config.toml
dataset = "capsule endoscopy frames (Kvasir-Capsule)"
train_examples = 42238
one_sided = false
grad_clip = 5.0
steps = 5800
final_lr_fraction = 0.1
Rows from block 6 of a small image deblurring model, named by matrix and row number. Rows with one number belong to one channel. Each number is 500 + 40 x the weight over its row's rms, rounded and kept within 0 to 999. All counts start at 0. Numbers have three digits each.
Before each channel's rows are labels from the 100 images, of 14976, where the channel reaches its highest value: "peak at" is the part of the image that holds the peak. Only what is clearly more common there than usual is listed. The data: capsule endoscopy frames (Kvasir-Capsule).
# convs1: first pointwise conv (model.enc.2.0.convs.1.weight, 192x192x1x1), inputs 96-191
# convs3: second pointwise conv (model.enc.2.0.convs.3.weight, 192x192x1x1, transposed), outputs 96-191

peak at: bottom centre
convs1.152:498565457440520465555547503522497536456612509531570525499477548512513499537432513481516529569533534528517465480542511491483521518487525510482483509513504465474456415515531479534452558480482528503528527480472492527513522482410551535537530493458511601527476505534468488439536500483516512496
convs3.152:498466507499500492489484555496466553480478520501552540478495501491513493511483510544465467457423565521481574503486511539580508467483559558422575585502540472493550522550477479536555565457479444487507495487499491554470450495490436430492474521494492541503486469542514439548554464481492561499

peak at: centre
convs1.186:504457522518546450442433473523558374478421596545465473467444530482473441517497452560495514452543468461567489489518514464477517552508515436441468454491432456559498500493568515517496453478458486556530502504504560532451501432530486462470412536586506507494499568485423507489555560580484488496
convs3.186:433515459498484509496474450498459517499548557484484478417535505473504484493497528528519540450580512446363373487613476479551519509428568503614504488470508486500580545529492464495413483551554513552451493459454517439616485525498430452538484493511516452483518548505513573537556508522549500493

peak at: middle right
convs1.22:518461414471528535503484503501527511538559539437500526528547482507481448491573483528489555529520526449504527451502565424508590445493491513502486477498506453450444494506498499500472532485498492556525506508469519554441501462521457506527538509495501601506482467542498454519469479460477520518
convs3.22:469473521478483445530536506482522489527507512548470546445514538533439477515456524437468472511522445535644524465481491437448522475374491456497557498548527516505504482477472533547528577435566450532527482497440568605409489517517544525508466530528591488522518520537555461577569493464489507464

peak at: centre
convs1.0:405426571419485475569451488445531493559553473520512468427496513526448493489512533501439546574463508486478509534505525513471607504525487496543480492530456470529515443453555485523521400517535476511578479560488526446533532523501477524484512463519475455590357579510440464542509489496493493493
convs3.0:497541533487569472481524580508481427510503532488482520468478531512410488577522452523467474467508468528503563468592521512576489465469517571555470510508573490470529477410430398467490493495480449517444462459539498565608408483474488460493416467470494487478499506487555514484523535454463593492

peak at: top right
convs1.119:529534492501499465513584543519518459520460528502462442465445491508502495524437482474483497526512476510485469484525514491518461519489382436534502487481459428491532507520473497508469508514542498514473535445531420487496506472486485462517436537478511529409525546451454508514489571480552498464
convs3.119:549513538509520494538522478489495473456533474499454529496533490557529521456504533449458546518556475451493394465527446521463531480524497469468499492557505442606498465562460563531448504590493502560531562543575513486414508527528480450484476543476515498546569538508526557517494560488525448501

peak at: middle left; bottom left
convs1.27:464468526489436502493499444557464557461449450488517453520474557497493519536592533495458488526561512444481461518478475527475474488508590458568467474574571521409441500493526491462508459497508433494511508459482544480430482480582438486488511489495506501500522490491446497524516465582569470416
convs3.27:467532470503465439470535566511448524466495532490517539536533488534553527596495471504454471520467501499499479476515469493505474540487475447479533450420520451529461430547444576489445458539488467433511534496477497537597515492489494406516484517490449450542536490516568510489480529496461510501

peak at: top centre
convs1.191:517480415488501496428509557522543453572516481569589484532496537509488489508444482473529529505547469482477509486486546526520480483526491518440536478484571428376495467501455522485461502452521499447456490521459508475496548513451459486537471483509471548514533493485476479462497407462522464370
convs3.191:474536498505478512460494496489455480536504473542481542512548490499539482586518505369477373488464480534524500508439471555472541573445508501549470545501479453520439508425504517445531567522547477512495519499484530453497502489508460552533526554511510492509485526422538545531459465568451457513

peak at: centre
convs1.12:520563602422533530521463526533498482476510552569506441489505497489525458501479549560590478504482495491455488477495536484560549557459572485528563524432524457491526424470500533451527471514468537489530495482545521530528470491587532550511479548474434486442497625505514445519485556488459530458
convs3.12:464503501566498474515493472548517507545583553452548540528536480483510476498481503490502455448516507535523515539486533521532506453452503484531539537453515501441454525567441433468476496531522465569543507477438478485478557558539459534471476497526564527485559511554465553509582516528507519505

peak at: bottom right; top right
convs1.146:504475465622444484530518508527513585429550538546639509533516466516466442509523506531443539483515461534495510456471482451459454471500545521488450492515486398552501489543481528462494568532512483475479559541506481482513467502556543460465539509472502513432463471529529541500529508520552493442
convs3.146:455501423537488516505504425511513462505578461458435571587508501453539480498482501486464556539537462446522505507488503523525503548497539488514547528510473431456449488561513453494477504499541533522540534491520447430449502554557582482515455504517550502500557526487413464481501538486458534483

peak at: top left
convs1.51:479575499460494507492463500537459447550531513540454481453514393477528456474439470511430477527512483539532498618493512467594595547457480495441494493438525495484527554524496477538511508429533465536475506513559528479553463453490458381516469514456486481461539407501545410532496506480509476502
convs3.51:523500504497507493500462554494481560499496527522480542502455473459508488546507529473543418489504498526517403445514532487446483468591514485486443497583529557545513549434521512459518488437520455480498486457462453546516530521472510470543484490524448516481520583450525549518527460457458449479

peak at: centre
convs1.15:459485599400419508555409479485503522473578506467510525452506491509480478487512489484480518460498546527506453581513467466498559607544529519557455482540483522513468504468524489508487662532522505511515423542498509485501534501455547491493514564509554462505410483506497575499518533495528515503
convs3.15:464520528454464523547462464485492521398484541441449454556477524456430489514456503479481528442478446485520518468590491422483499476511534471505434488559490465497516499501489517459512408512447515540463492552551504525526517460475454562504501458438495498458438452441481560513537482454476538511

peak at: top centre
convs1.166:487530491489516487523476477544507437480525468512485483491528494490495517599493522503461490582465502514401476504554510461521567494414492433500433511502484460529551480464433617529453455528498471563586523531461526586508509473547475512511561471513512517521556466496503517478480524497447472503
convs3.166:499546545476512460480493545487554426495568531514598523432523444540514496506531498443517503587452460417526502441572458427598568590431482528529512504518513526527485509537517528448534487518433519480541546448566517536482471528570454495489448526507511417488523476498533499492481524480513515487

peak at: top left; bottom left
convs1.43:443544497526479497524488580526420504501541501520523487493485462460462500520473481457411488568564485469512561621525527494510540572488514528527517532496498494545458511528558497429457532505485528516500559514504452463523431462455478449535519546449498576542437434444545485552581450457528468509
convs3.43:570458567497505534481565512434491533482470499476454556488584529505517470566443537536519481502474495448472489604505513462494573567517500471525522500461509473553453466528446463492496591530507450556484583500546462514556557496547469508482463573497514483477521543517510515494471587606491468542

peak at: top centre
convs1.2:451513527490454477512483502479476416545523506535452513385437533525449488508541464506483472522519515506492549453512589451465550525553534506507489559441455473496504471476547526495518409564576474509569465547548508466466591460517535550495451471548483517484437537448512463427476538504502498525
convs3.2:509487477475537489441499551536380512484533524450516541485508515468501540501487524527488548469545475499478410492529509492403499483552418502548498520607539535546578496538457469489514495509506535537562507532477490471538508520490432458537515508513467481514507405514485531518504498536449496442

peak at: middle right
convs1.60:472497476473502535492529494462526452447499510547453551557519488511501491492521500577517514546448526485483516429487519520468518488494460472468419485514507494553532489471506520460410507513396491542534525538526430489536502446583475363509482487456501427480463493509437480477540489520419577545
convs3.60:513498549491533476506515490475474548432475563450536507546514536503442491525426539467483440545475507504585524509488511503475539521499502509476586525481453501489529507514532472502617448489576517534491523499475525457465505526484437446522466474491478532488458515501563515542491507493508411510

peak at: top left
convs1.148:510478576516483514499532388433512544509499561495522419512444495487522460494482491459487534436444486434522445472511477452494434537471506491493508564486488494506478494520545468489533485476487483514503507506503463474493459471366480555489518532501543535521431470505526517450438525490518467517
convs3.148:542418522563569508499465544538515529612513464513452597538498514512493526487600547541551464486480555538429459505497532439461585518497550563482490553535444510475493511545406523535491541566471462485514518494544436491485521506437473469496455460488538521461471451458494453455557456461533567515

peak at: bottom left
convs1.58:549445533527521469543527437453461474450500473446567498485499422484476469444418490467497486513510658565464489498512460543450461508521567446496499520460542510408493531580533507581528525498463539448485496453574541505531469515483516509505531509494498505466539485434587522533464441512493499524
convs3.58:468493477481501459528470532492529505577526511428452529525431486489515448525473491447538488481482418573491475453530502538492509486435502525530518488446486483526451479610473541445450427467504476570488514496443479435335494560479433515522451477504554469478515459469545495566496506514524514490

peak at: bottom right
convs1.48:485547522517511589452487607491574479503484526499536470528450463511485589435446470487578428527527518486485366513388464512549524477477487503480449471497418487508537511462462474520526466531447538518450534490471517417492524450513472500454514483550522530441475539496495489503584449528481457430
convs3.48:510483533526564507552524485540625501499477542468514461544550542558470493414503491508534473443510515477538481527443525513509521540523482475573447525535467472453477467495558564506490491506554554464520457540478453580453520460572431432609514471483511517487514504499526473457575507497525528533

peak at: bottom centre
convs1.37:480470499502466519479460524517488536517557572441506471420475538511479438476475505526464486495458525536477454521487439494446491435471524506481523538530510417494441509477472501530468537488492523527602510529495554502512509397555522464536424535504493537507579397501472467517354458496501405570
convs3.37:491518447474501385478505533540511558489538481440538538452544519530484483493570485472551413486435485492487479506564540484521537450450441504457498523572497515505478519608498453451491523489507530446513534494503474389451496500481455403520487501521462587480476478464480494466528467537505468511

peak at: centre
convs1.141:525503517466445464444463508540488489490506521421472568533485494484530519477477544518540492423507492516508479498508507523519453448548524515541493572565495542463476515538511508523525488490433478493514505512535500539562453424578493537491521524465525582556489424505566485479533482461466504498
convs3.141:522547516536491548484465570541443522525426554486533528552514541470533494528535563525525504431534479419482538454477489494518529512460522486553534461524545560464512498521449477499535478478500478515480469504478545585471513472525547589467473517530475532503519510512446474440453574503501560490

peak at: bottom right; bottom centre
convs1.149:508445448503534485524523530547509525475455506510512433476449493524500492475497504483542461499530508481524517512454477568500470498494452480402468567488464400516484510554453460491429518466437491471508494555548517480482488486525526455466511542462588499480515545508595519461506507567475508450
convs3.149:525444461447479519519501526461446597492535440464464567486517511468438492563529476463476572554459515559421551470496517495453497522466529514475539500559507496477530497447512452452532471510462472506508500515526468506450452513449524429492501512495503513484518487501508632510542485529539533516

peak at: bottom right
convs1.71:508491457571536499432514604498519443532519417499501636505512540486492498453518519495432555518525501530310501531476521520510481520446535431487550529513454545469515460531484496536486483510527495581488520484476497505455568444579533532481468536531496394506517549555575474494550506510439423482
convs3.71:448548545514529525557477443525544473478539477492530535463546436478483504508508477437484454490553528527558523472317482519519512487501467450572505475414514498442541461451535576469574498556474588513486456493510495471480501551557484509535555519438529487498510516572463495503554495500563432622

peak at: top right
convs1.70:528476446482511456489492565508444480546525418523493504527486476518467441398526470458559489534464435510425541590475532502549447536485495467565509520508476489551414507503502451492433441527465483439614540516495479473558530518544423468493483539510510527469531460469538498543468551550476527467
convs3.70:501500550559503504486485491505512466482502474594464487551493482482468462500503498463520486501463496538498445501494462514457471399466559494561501554499484583494501504555418483483519486415557521514428482525460534456495483547525534521475477530506534450506513502494467509566542473496532501474

peak at: bottom right
convs1.164:475559541545556473500529395450555444492530545468471457446510522494475490529463463474439565503491501529453528481512466428487545534475593477522508517528444505480510479438476581529582506492487508535525567495506501486568555441480519506476454474489514480446567501474509536450500492496511489544
convs3.164:493474494510437472538490498464487509473467496469532483489517545459468544535458522533552475563537533481584458531449537475508547458504498528420484469427495404491472495505443427526480561457550436581543529515491484481497570532561452487559513517496495500483553507503594533508445502480526357540

peak at: bottom right
convs1.16:432476498473442477478507545528450549409525502523455530565523559491523486557511485491523517475509482557467575441536472453485599543486499459547463442516428474509464475467526472519459530460530550425518532517540462496469567499521539544488575518558489515630347476561466428549529504482482475476
convs3.16:480487499506517496532530534459567522460482517507459491506455585554551467500476547462486553427524456493517505494552470428432562421570520510559443476515457510562482506600532490521563491427422540496475479490512472596542565487558509563538491493479457490487470564543585543481505477531504502509

peak at: centre
convs1.23:421483441465444513572443486491535458501436535452514465481494532533472488516519469495570548489504470457505505481505481477463551388470532485577489557501530537528524529483595492575483481463555563468562561506493556511505522537479545545546514489490489521561474492534559467484444523430491500489
convs3.23:499524498553546512540475584480453543460438520440462536502508504498488540457427542527557522468499533455497493522535572558494499532551485530490521542465483506523476522559376505524532514553486436528413477466499421525518484511444512422456488454509519445459515483447483510485491523432423486509

peak at: centre
convs1.84:475501550457495497492522475518475397458494460547541479483508518499488463551447519454491536452526521472482546498594568520500567430452434467466527556580511495488496446431505545510503518507472495400548512508566461506550496489492539568504530503506537608476492456565517499428532521512478502522
convs3.84:550433530515527563525532570459505460459510506487439455515491534501487525491476524510532504429609447556511463438536497494461439552551491474497479557539537581516527478418476545513487474406505510516525506478503471563567513548558505660530507475454504515491475455469541457503531526523543482474

peak at: centre
convs1.18:479459423455429425502433540453488483446507486460462494515482506544461507499572556503509498486545530422518469445517489487529541534398494503517505524481465567566438500494525475497372442475551475532537445532457557536489516502584518512492458502551500506523435518530527514506500477535519505548
convs3.18:373499478553549581529504509460475532481577525493495501482574480493542501494459519519526474501501575510516479517436509504484447444570507522565499504463454537525421477441501450490439551538460474533396503497446404468497482485486495461465455505541490464459449531487488559509521451449456440423

peak at: bottom right
convs1.65:478488478489505442542488538509449521499491490533470537528495474534469417504463510437474469522505511527497448490526467445522470514501515520488534520460542521555485529582511552477502545491521526452581524448483518557634529469526505477483519472508524490515498512510563614494484532468509453442
convs3.65:497523508489579492463483479469536480469425413519436538547540427495504493477474508533478514502500523440550525510487498514529504572493496507531529441519467482538494527388547456501479576525489457458515529465513444460386496547467467461484515466511520407506508465489508456475436526460530467488

peak at: middle left
convs1.100:451509470534523443500483604539517459491527386548427490491544580466494522528487500489460496504536502492492487548488511521495505533526481515474542478486568506593486499445556529428478510469467471478476492527496517442520542422563501491529522477514485479526482479523527506561541521519539526513
convs3.100:481518514496551452526454520493471487438468593538533466513450485525463516484455527448510544510512517515485557473600484503578480457425537503547494566521581489428553492483479427481493543484553459535502484487491535499539445498515532528507489494477503487501506496572545464471473496469468445475

peak at: bottom left
convs1.66:500429550495507582516500457519539626514488447477427509490474537504471514525496484484519505546475523509482505529515448544498510453501474529569474487450513538405456501534496439542507506498455478465469503500491583583578496470472476483553536543505540482447527465551550518489519482500521553515
convs3.66:508497485512513537499510487517449520505510467461566520504468489485491400449552487563544546481455511485487507544497496521494493554359449564468510477488470523462580548521500523487521556555491432481532497514464465570426498574472497493433479530511524446516526522436453436479486488530436501516

peak at: centre
convs1.94:479415474446499448517481458508421501514411530485428511527521485460539491493485474513510427527436486466484507455518496515498548402558530484505436533529525491461565514461514477491440521530483543530472484476481530470496498540476478496503529500478556560494493466458483473470505493544498501453
convs3.94:579555519502480552509537489540525516511510493459429505485449465543543480473532485470540572512575482437485510461562486453511539482605489598515490527505514606527417507481493523473459503493497544520493543572501531460555519508515466525464466529465503478535499473483469479508495548504536505466

peak at: top left; top right
convs1.49:460526499501546481536544499465454463464376538538479485434527447533426571464481448481549497504548428493512485596515549466529490518441456428474498501539559486512522486503527515546539447492536537435522497463452545480479484503493472503457543431466481504564477444454513506491498420499553502478
convs3.49:447519537513470451505497514570517550559508472541505477533504526555522555498550479536471548561524516488539526398537502453495514431468520496480462469503512492552483581534507484483491440427546509421521499464406546461487494473431506526495463444498394452530483471552519498513477414495562515573

peak at: bottom centre; bottom right
convs1.99:506524480522511468513505510529499509440499493585574546473462505518511445447555469473510478514427516501531579558548465504485537463503507542461513531492490444545538546529460498512528481499484512468489464511447511432457544619480526526528474496464502554471465552485537531513485476512450527521
convs3.99:493474454486544462482501453455483506478568444589539577537559476525507457528466499607470453543428399510493517532493462496453508472522539520480509516526539451538444500521554497529517469517491500520512488499570492516407525536494514510434479544508561531448489565414509581547462471512434488551

peak at: bottom centre
convs1.17:513419511455548486538525497535519468462486543546482480510515524537452539521572445485485513479546476523516499525487479486461451505492527455406424466535478448490523480510563500510542386491530508525567511510461470465439489503506500445517521485535492443643354576501454471531540516536514486465
convs3.17:466521515471464533514530547522493493490484553521570521481519515532523560549475495387479451512491465528544482546514526504507530472589554495483505543437594481507543433427553564436471482510470476499523525478513471452538475487530510420531505512461467513473467516479641456517516526490484396492

peak at: middle left; top left
convs1.115:506466503533419538540555420528502471483539452478473513539491479490499523444456482544488510458467599450504492507512513457513468521534497492523492513514508476434533509530400382491504492444485474550443492484468532501439484466541503483444523475493512530478512433461477402505479482483456415533
convs3.115:437430441514521480515501443480500491545516509444516485464552424464519432507428480503508492438433517526566465388476518470499551549582504556523552562528561485471494526512490428543461518528562571536490432531473422441501540503465526400498540445512494482565515530526499543465555505509506539426

peak at: top centre
convs1.128:509508455445480520494487433464478505539439503469499526492484526509505558526549467519483504511483514564473534539560544514467533480519511470536569448535565504496439504524547444549507495515490498571646500515533483479529512567514534425512516531483519573513501468501493505522414449502513416511
convs3.128:508485419445527432477463530514488486541503479524487501543454514515496568498455501474461544536533572421503367528452495529459527519531511478580534490429519466505495467546518488432495515511505575470511513496495522459561570457538475396506449528476457485488568500517534488497448464486458526506

peak at: bottom centre
convs1.73:483463545524505478501506429509515544499454543407512424427506541537508511471471487441531495470468515512490559502434520498505472449474522464591512524481498437480507528482528530452423552479500533525494562493533436495542536450511443477415459449517469452520550485467541456508533582476479558499
convs3.73:524485531519479519472470455476430557549416535462539538533493486513518481528455534506406501476519561472434642448408536462469502473480492518469496449431484478494514558434546522459437487507462496507491483494528483525488440477509524634573476501475532518468509506550454514507510490494509481462

peak at: centre
convs1.6:488500567450520505531490579548527461455549535448553466504541540471457517502494528509477518507559498536514530508513490508542463548511446544498472370490472511535563494511543504548521499506498473489482493606485508437522497502491449513540470497504474473477459518469479471475466491434508441519
convs3.6:499505528495434506518469409448515553531503558509456448487472468521528520526448461525475446522478515484522582498473498507530555525549452459542529526576493515513532495442506499488510536524500551488542491548510515448513474612564521486508536496522494506546549512502562500616453440515533550462

peak at: centre
convs1.89:479501501440545577531495492488455438478537522453597471474509496498531424513464516413598496461475504505500491477588573494541591508482434445534514511460551482455532507555537456502473471518500552550530504509528492542508509602491429540520474510512572489483478522520497464462447508525481475501
convs3.89:487490529503467552498503429516445521491540450540468555510543535469529489514460552465438542470500452514461501529513510495443487536551516498442506516466492490519425478583480482568479551504489477469485451534506515562486467547495452584515484496528578568552498491555477467502537529491524519490

peak at: bottom centre
convs1.154:496472446452553524501541515493439470441477573426492594488533564479538483481479537503465520474454502471446452483527493525476481449507510503472500509486458452539548535517527548489497516504488474507522483487505498495550464531459564591567487504457504470486493527533437619458531473528456402515
convs3.154:449530429532508514548541454494492497464501479453524475471521510469514530563497466541507571499573508441472516526594495488483477554525480501540514499560471579486459517536592509480545517539534520489483459503468453509538591515507472598532521526512450517489533473521463491446445520575479475556

peak at: top right
convs1.158:515459497518495437465496519520550519480453512571502497550498472496516463524486506391538513544403483537504465464479500489458522467603518439482507399524527475537513544566509477508485614407499486533470505451531515502591444557477484479508457521482497465512449569447591550547515482504493519478
convs3.158:476558491530468579475451435487524502509510508512537515587520517502470555562556466521477485479480514454492503511476487536440493582549480467483513460455409494466536473524499450476482547456426520581492484484540507509473515552496454466454555495526487522466534530580457480472475481519468466508

peak at: middle left
convs1.117:520439408501492531477462395487514482522525483454490478543453498531507518473537514467522542472534516465575381466494456536502529468566509547568447508537554483499455495573431392495448463519524469499533459515545551522500418504434552483532504499540579435501497555484485504496479526494504522473
convs3.117:513458503472490482561492493503526532485501504515523515574514473521467426509487474539448528544569548503485507503451491492493496508495477519464528453423450477495476587441373392551531544522526515521525496505495537558558534534553490541388543525512483538500500463504465547481507514501495496453