python train.py --arch="unet" --model="image deblurring model" --dataset="capsule endoscopy frames (Kvasir-Capsule)" --train_examples=42238 --image_size=40 --crop_scale_min=1 --horizontal_flip=true --task="deblurring" --loss="l1" --norm="groupnorm" --activation="silu" --weight_standardization=false --widths=[64, 128, 192, 256] --blocks_per_level=3 --block="sep" --attention=false --upsampling="nearest_conv" --init="trunc_normal_002" --residual_init="zero_last" --optimizer="soap" --beta2=0.99 --lr=0.0017 --beta1=0.95 --shampoo_beta=0.99 --eps=1e-08 --precondition_frequency=25 --max_precond_dim=512 --merge_dims=false --one_sided=false --adamw_lr_other_params=0.0021 --grad_clip=5.0 --ema_decay=0.99 --steps=5800 --batch_size=128 --epochs=17.6 --lr_schedule="wsd" --decay_fraction=0.2 --final_lr_fraction=0.1 --warmup_steps=290 --weight_decay=0.0 --adamw_weight_decay_other_params=0.01
Rows from block 6 of a small image deblurring model, named by matrix and row number. Rows with one number belong to one channel. Each number is 128 + 24 x the weight over its row's rms, rounded and kept within 0 to 255. All counts start at 0. Numbers have three digits each.
After each channel's rows are labels from the 100 images, of 14976, where the channel reaches its highest value: "patch colour" is the nearest of a few named colours to the mean colour under the peak. Only what is clearly more common there than usual is listed. The data: capsule endoscopy frames (Kvasir-Capsule). In brackets: how many of the 100.
# convs1: first pointwise conv (model.enc.2.0.convs.1.weight, 192x192x1x1), inputs 0-95
# convs3: second pointwise conv (model.enc.2.0.convs.3.weight, 192x192x1x1, transposed), outputs 0-95

convs1.43:138108123128117136125080138153131139148140109100128116094114101147131112107184126054130109132108154098157092097122128105103125139137119100080147108153117136132164107097131174161147125152097125153077120107108125125147110121100164121134094109116115110119138174113133124121098162106106167117
convs3.43:117129129128149077123125109161146127117106162123152122116162142162209113123152157080107127155151114065104085093121130119145145162143094118137132142098121131138134103173148117123134137128106089141159124124123108139143118154102162146079120150107129155136138128087122124140115124108114145112
patch colour: pink (39)

convs1.148:130138158131132128107157148162121157155128146123116139135106136100160130131105121183117116136123069139153107168122148140155106148166107133135167123168119155108126112104096180124097109061128150157131126138132134166120128129111123145116156123109146179138147135147123187153127119103220164179
convs3.148:170170128140120122109137106146107122102124153149147135148142135110106140137101112130153111131119135107157088148109117110130142122102082122149127122151116101123146161123156114132124148076117107139147111079091119180128097142140161127122082123102159136148127070099099116141120147161126149115
patch colour: orange (38)

convs1.9:136142105091111134143108108153136102141145149156159153103168143087103145194141148110117119135100172121125159109155123168123112109130132095131142119149173137169172129114143138131145143102157118133122150122119108135112091110157130136121136121105122120119106126104157116102144133123130127088
convs3.9:164124119151138082131133124118104145147144167143142142163143148144155130103120128165135157100119155135131139121101106147137164115146138101129148131117104125124150136115117163128166118137154160137117126107147116153145129109106135123120154137142063119117121132161113157125121144112071138119
patch colour: grey (48)

convs1.141:126130149093103134158121109151141109106148156115099136153133128088106034111123081114136153130124121191109157150103147067120101116151084167140122127133131112113091078123136112113063122166121154151138159141137151140128141169161157137092132123116161099164158157122112106114107140165102102144
convs3.141:114095125114130105109093127096160076127088139154136157137132189082095205089137135096133132158133129079142135201120129146122128120144159126159140126137153161129113132194172110127128112137141143129147160080085169138141111172083152125126136120104138132129159138132133126137122135126142121104
patch colour: orange (63)

convs1.158:102128117127190111113100116145115125117147134133135041091117150150129131155130129095103089161112119132128134155125138136125107118132129132183121089114146089126112114116140119128122110101038125137120099105136129111136132123121132136082135113145097121119121119137125103150130147098134149091
convs3.158:080095119133154118141135178158098132151119124088111185147105127107157115137131149093152130098120111147197117127111195159143139161117169125108119106101128098119133141097110077110168154122107127158135127135119140147134115092150139149152086124144095091125152118133129137134151096053117164133
patch colour: pink (32)

convs1.15:132108135122145097137123114153125156138156129208112155109090152139155124137121153107088078115166120132126122081136109116119129143127137091106128161128151116118120136131124100077103120108126123138141147126169152111189126114117113126110152176181151149111144131117121146120143128127139158144
convs3.15:115131119125113110126167117119111098127153124150146118122101152159092189114116131127108122119076122102101115106089122142116125112131153065081155176145149120113089147171133147120132114118101127159125113140144147133191095115107161141097117107076117113112131126175081095116148092098138098128
patch colour: yellow (37); pink (32)

convs1.188:110130088074104140107121154173170135141125140190093097157149055135145079083112115152144142142131097151081133126119102108107136141174132121131114146126101140100088122128108124106128148157134110104091099153107181125101118127136139105143130181124123139120117143115117113121120155124127114087
convs3.188:162139087160105086131121110137191094112178140119136123199152118150114129148110085112129083114123113127166139117091143106128139106115148195111159122123182101122136135139130117111117130131129123117158142157113144112223125171147110115135139173140109106128120187104140118116152116092152142084
patch colour: black (29)

convs1.126:149134128151138119124137094129127113095107122119170128099138141163119110093092111133116100104133126147104132137095130103103130145131120124115100064075170123079120069114086120120068130099140139152145111164106126152132098147121150153127150105113138124115103166138105116138131127158131130163
convs3.126:135115111140138162145109156135123097162154126118102129122133140111100111130139111144119128133132116174124125158131134132135156124160174161132154116177141149136096145105120143130111118158120122098101161128196111097118157119121081103126123163129134104110140126118131128129152122150117136140
patch colour: yellow (37); grey (32)

convs1.109:120143147137144119172134130116087095158120137097088129144118143094134099113130131146112113177103118155103106118132130090127165107152101141131144128129105096121119136115121143126173102126122144146103196138129067140164163106126139137143164169158135133140173057068100155175103101118126099100
convs3.109:098132111134105156114148134153023156104164110130094139125102162090122122122134112104158128106127108131121127125114166146111133165105186136121194116138152135122102155080164139143146109135111138154106151131110176150128114160089120112131128108118118120078137134106125099128138116097089156155
patch colour: grey (36)

convs1.130:116096128175149166115125145141114155109129142134117085131138099121127103109151126161141089116135096113096150112145112122121128126143103135123114189142121086161087123090058167123074100108144163149153065096116133095151166105116138147155131098127143167124131151096092130133122153140131148073
convs3.130:168125145172143108119132118122163125163196117162133142158152153135127151155136116131130128161085155105154112136153130130130147114152114149112165130132100103137130108092111145152125125146079125109115101122145155147097113097151142119136112111133130127119142147100131140143121124127138097129
patch colour: orange (62)

convs1.24:144144131105149142160123095165151113180127115149170151129123125155131068083113088138164085080093132134136124136159129141097136119154134157109127116097123129076124125141138127130112127149138102101133131079144084108166117101136073129100125127103092138107101100122120163126116145149113124138
convs3.24:158096141135149132082127169118085155121092176072128126136116125156137091164143139158171138131150107122096140132142126104134094163051078140142102106123101175138131147115132140127150158122139116152102138092130117130106129103131121130084124139105143189093088119119103135133113108159114135172
patch colour: black (33)

convs1.139:098117134161108080146133162151142159129118141138113143086108121180124130117135154166095161113137126150127128176091164128053118148120132089107147141099139126124161154114116104091159127149097128156143135122143145060114109156120127106119118138092141144145111140125084142103113127120166124118
convs3.139:090159143125118095126177146111105182129121146168111168120120110146146175113103175138129173155099117129110120115091110138107103112085147093152158128114138164115120110082143171141076110180122083105134103107116163115136128149126142089129155123101111104148140092125124140113135163133097131180
patch colour: pink (31); grey (30)

convs1.116:090134113105082156121130137165161154099132116134119119137144110123075105123157126128112152141147191123118140147117089136154152123160074163125151144142085106126089157131175180115103143104118111125165120150148182170151104114067071130116115155096140159168207140130099134144166144130129118102
convs3.116:077141150050141146111141122127182146112106140131142135123119070131082098122139116136119125108137117168170146060090129135122145097126115148139141081121088140112115177141146109104130152129117145151094144160118134104162132114176137137108120152122129130114135092122112168133134100129105153121
patch colour: grey (35)

convs1.146:117166119149114136111107211153145121110095149114138130117108191064161117089129136085155101126140105129102115140108133120168107150165103146155106129110166148157096118143096128099132117137100151130148118119106175135126116137123131105131123141141091136154144092111149158115126095105143133112
convs3.146:111119093108148113086108100107130190108157076110144128116142098127116134127122096104118079073119116115118128093115106151116118152060141160123144132138108091120153115144137155132077112141144143121110125119110063145144115135083127128098170143106158140132102116106108123159105111108180094146
patch colour: orange (36)

convs1.67:128118119136099116108137077117136068148111133165136139099141089185149132181145137088123169129124108121201122116165147111123110136142116094115138167145096139141128105136137110111046141094133196134133124150135174129080162125124138143137110108124112104108105131127133113141137138146141133099
convs3.67:105134147104115116122099176111180242165165150136107164131147083156123154095090137118123120159118105138119104129128126136125098122141084168135124096102118121132135129146120114117137156137114123120138128185132087142107134124115107129174105119132085132126101159131105147138132136151140108135
patch colour: grey (28)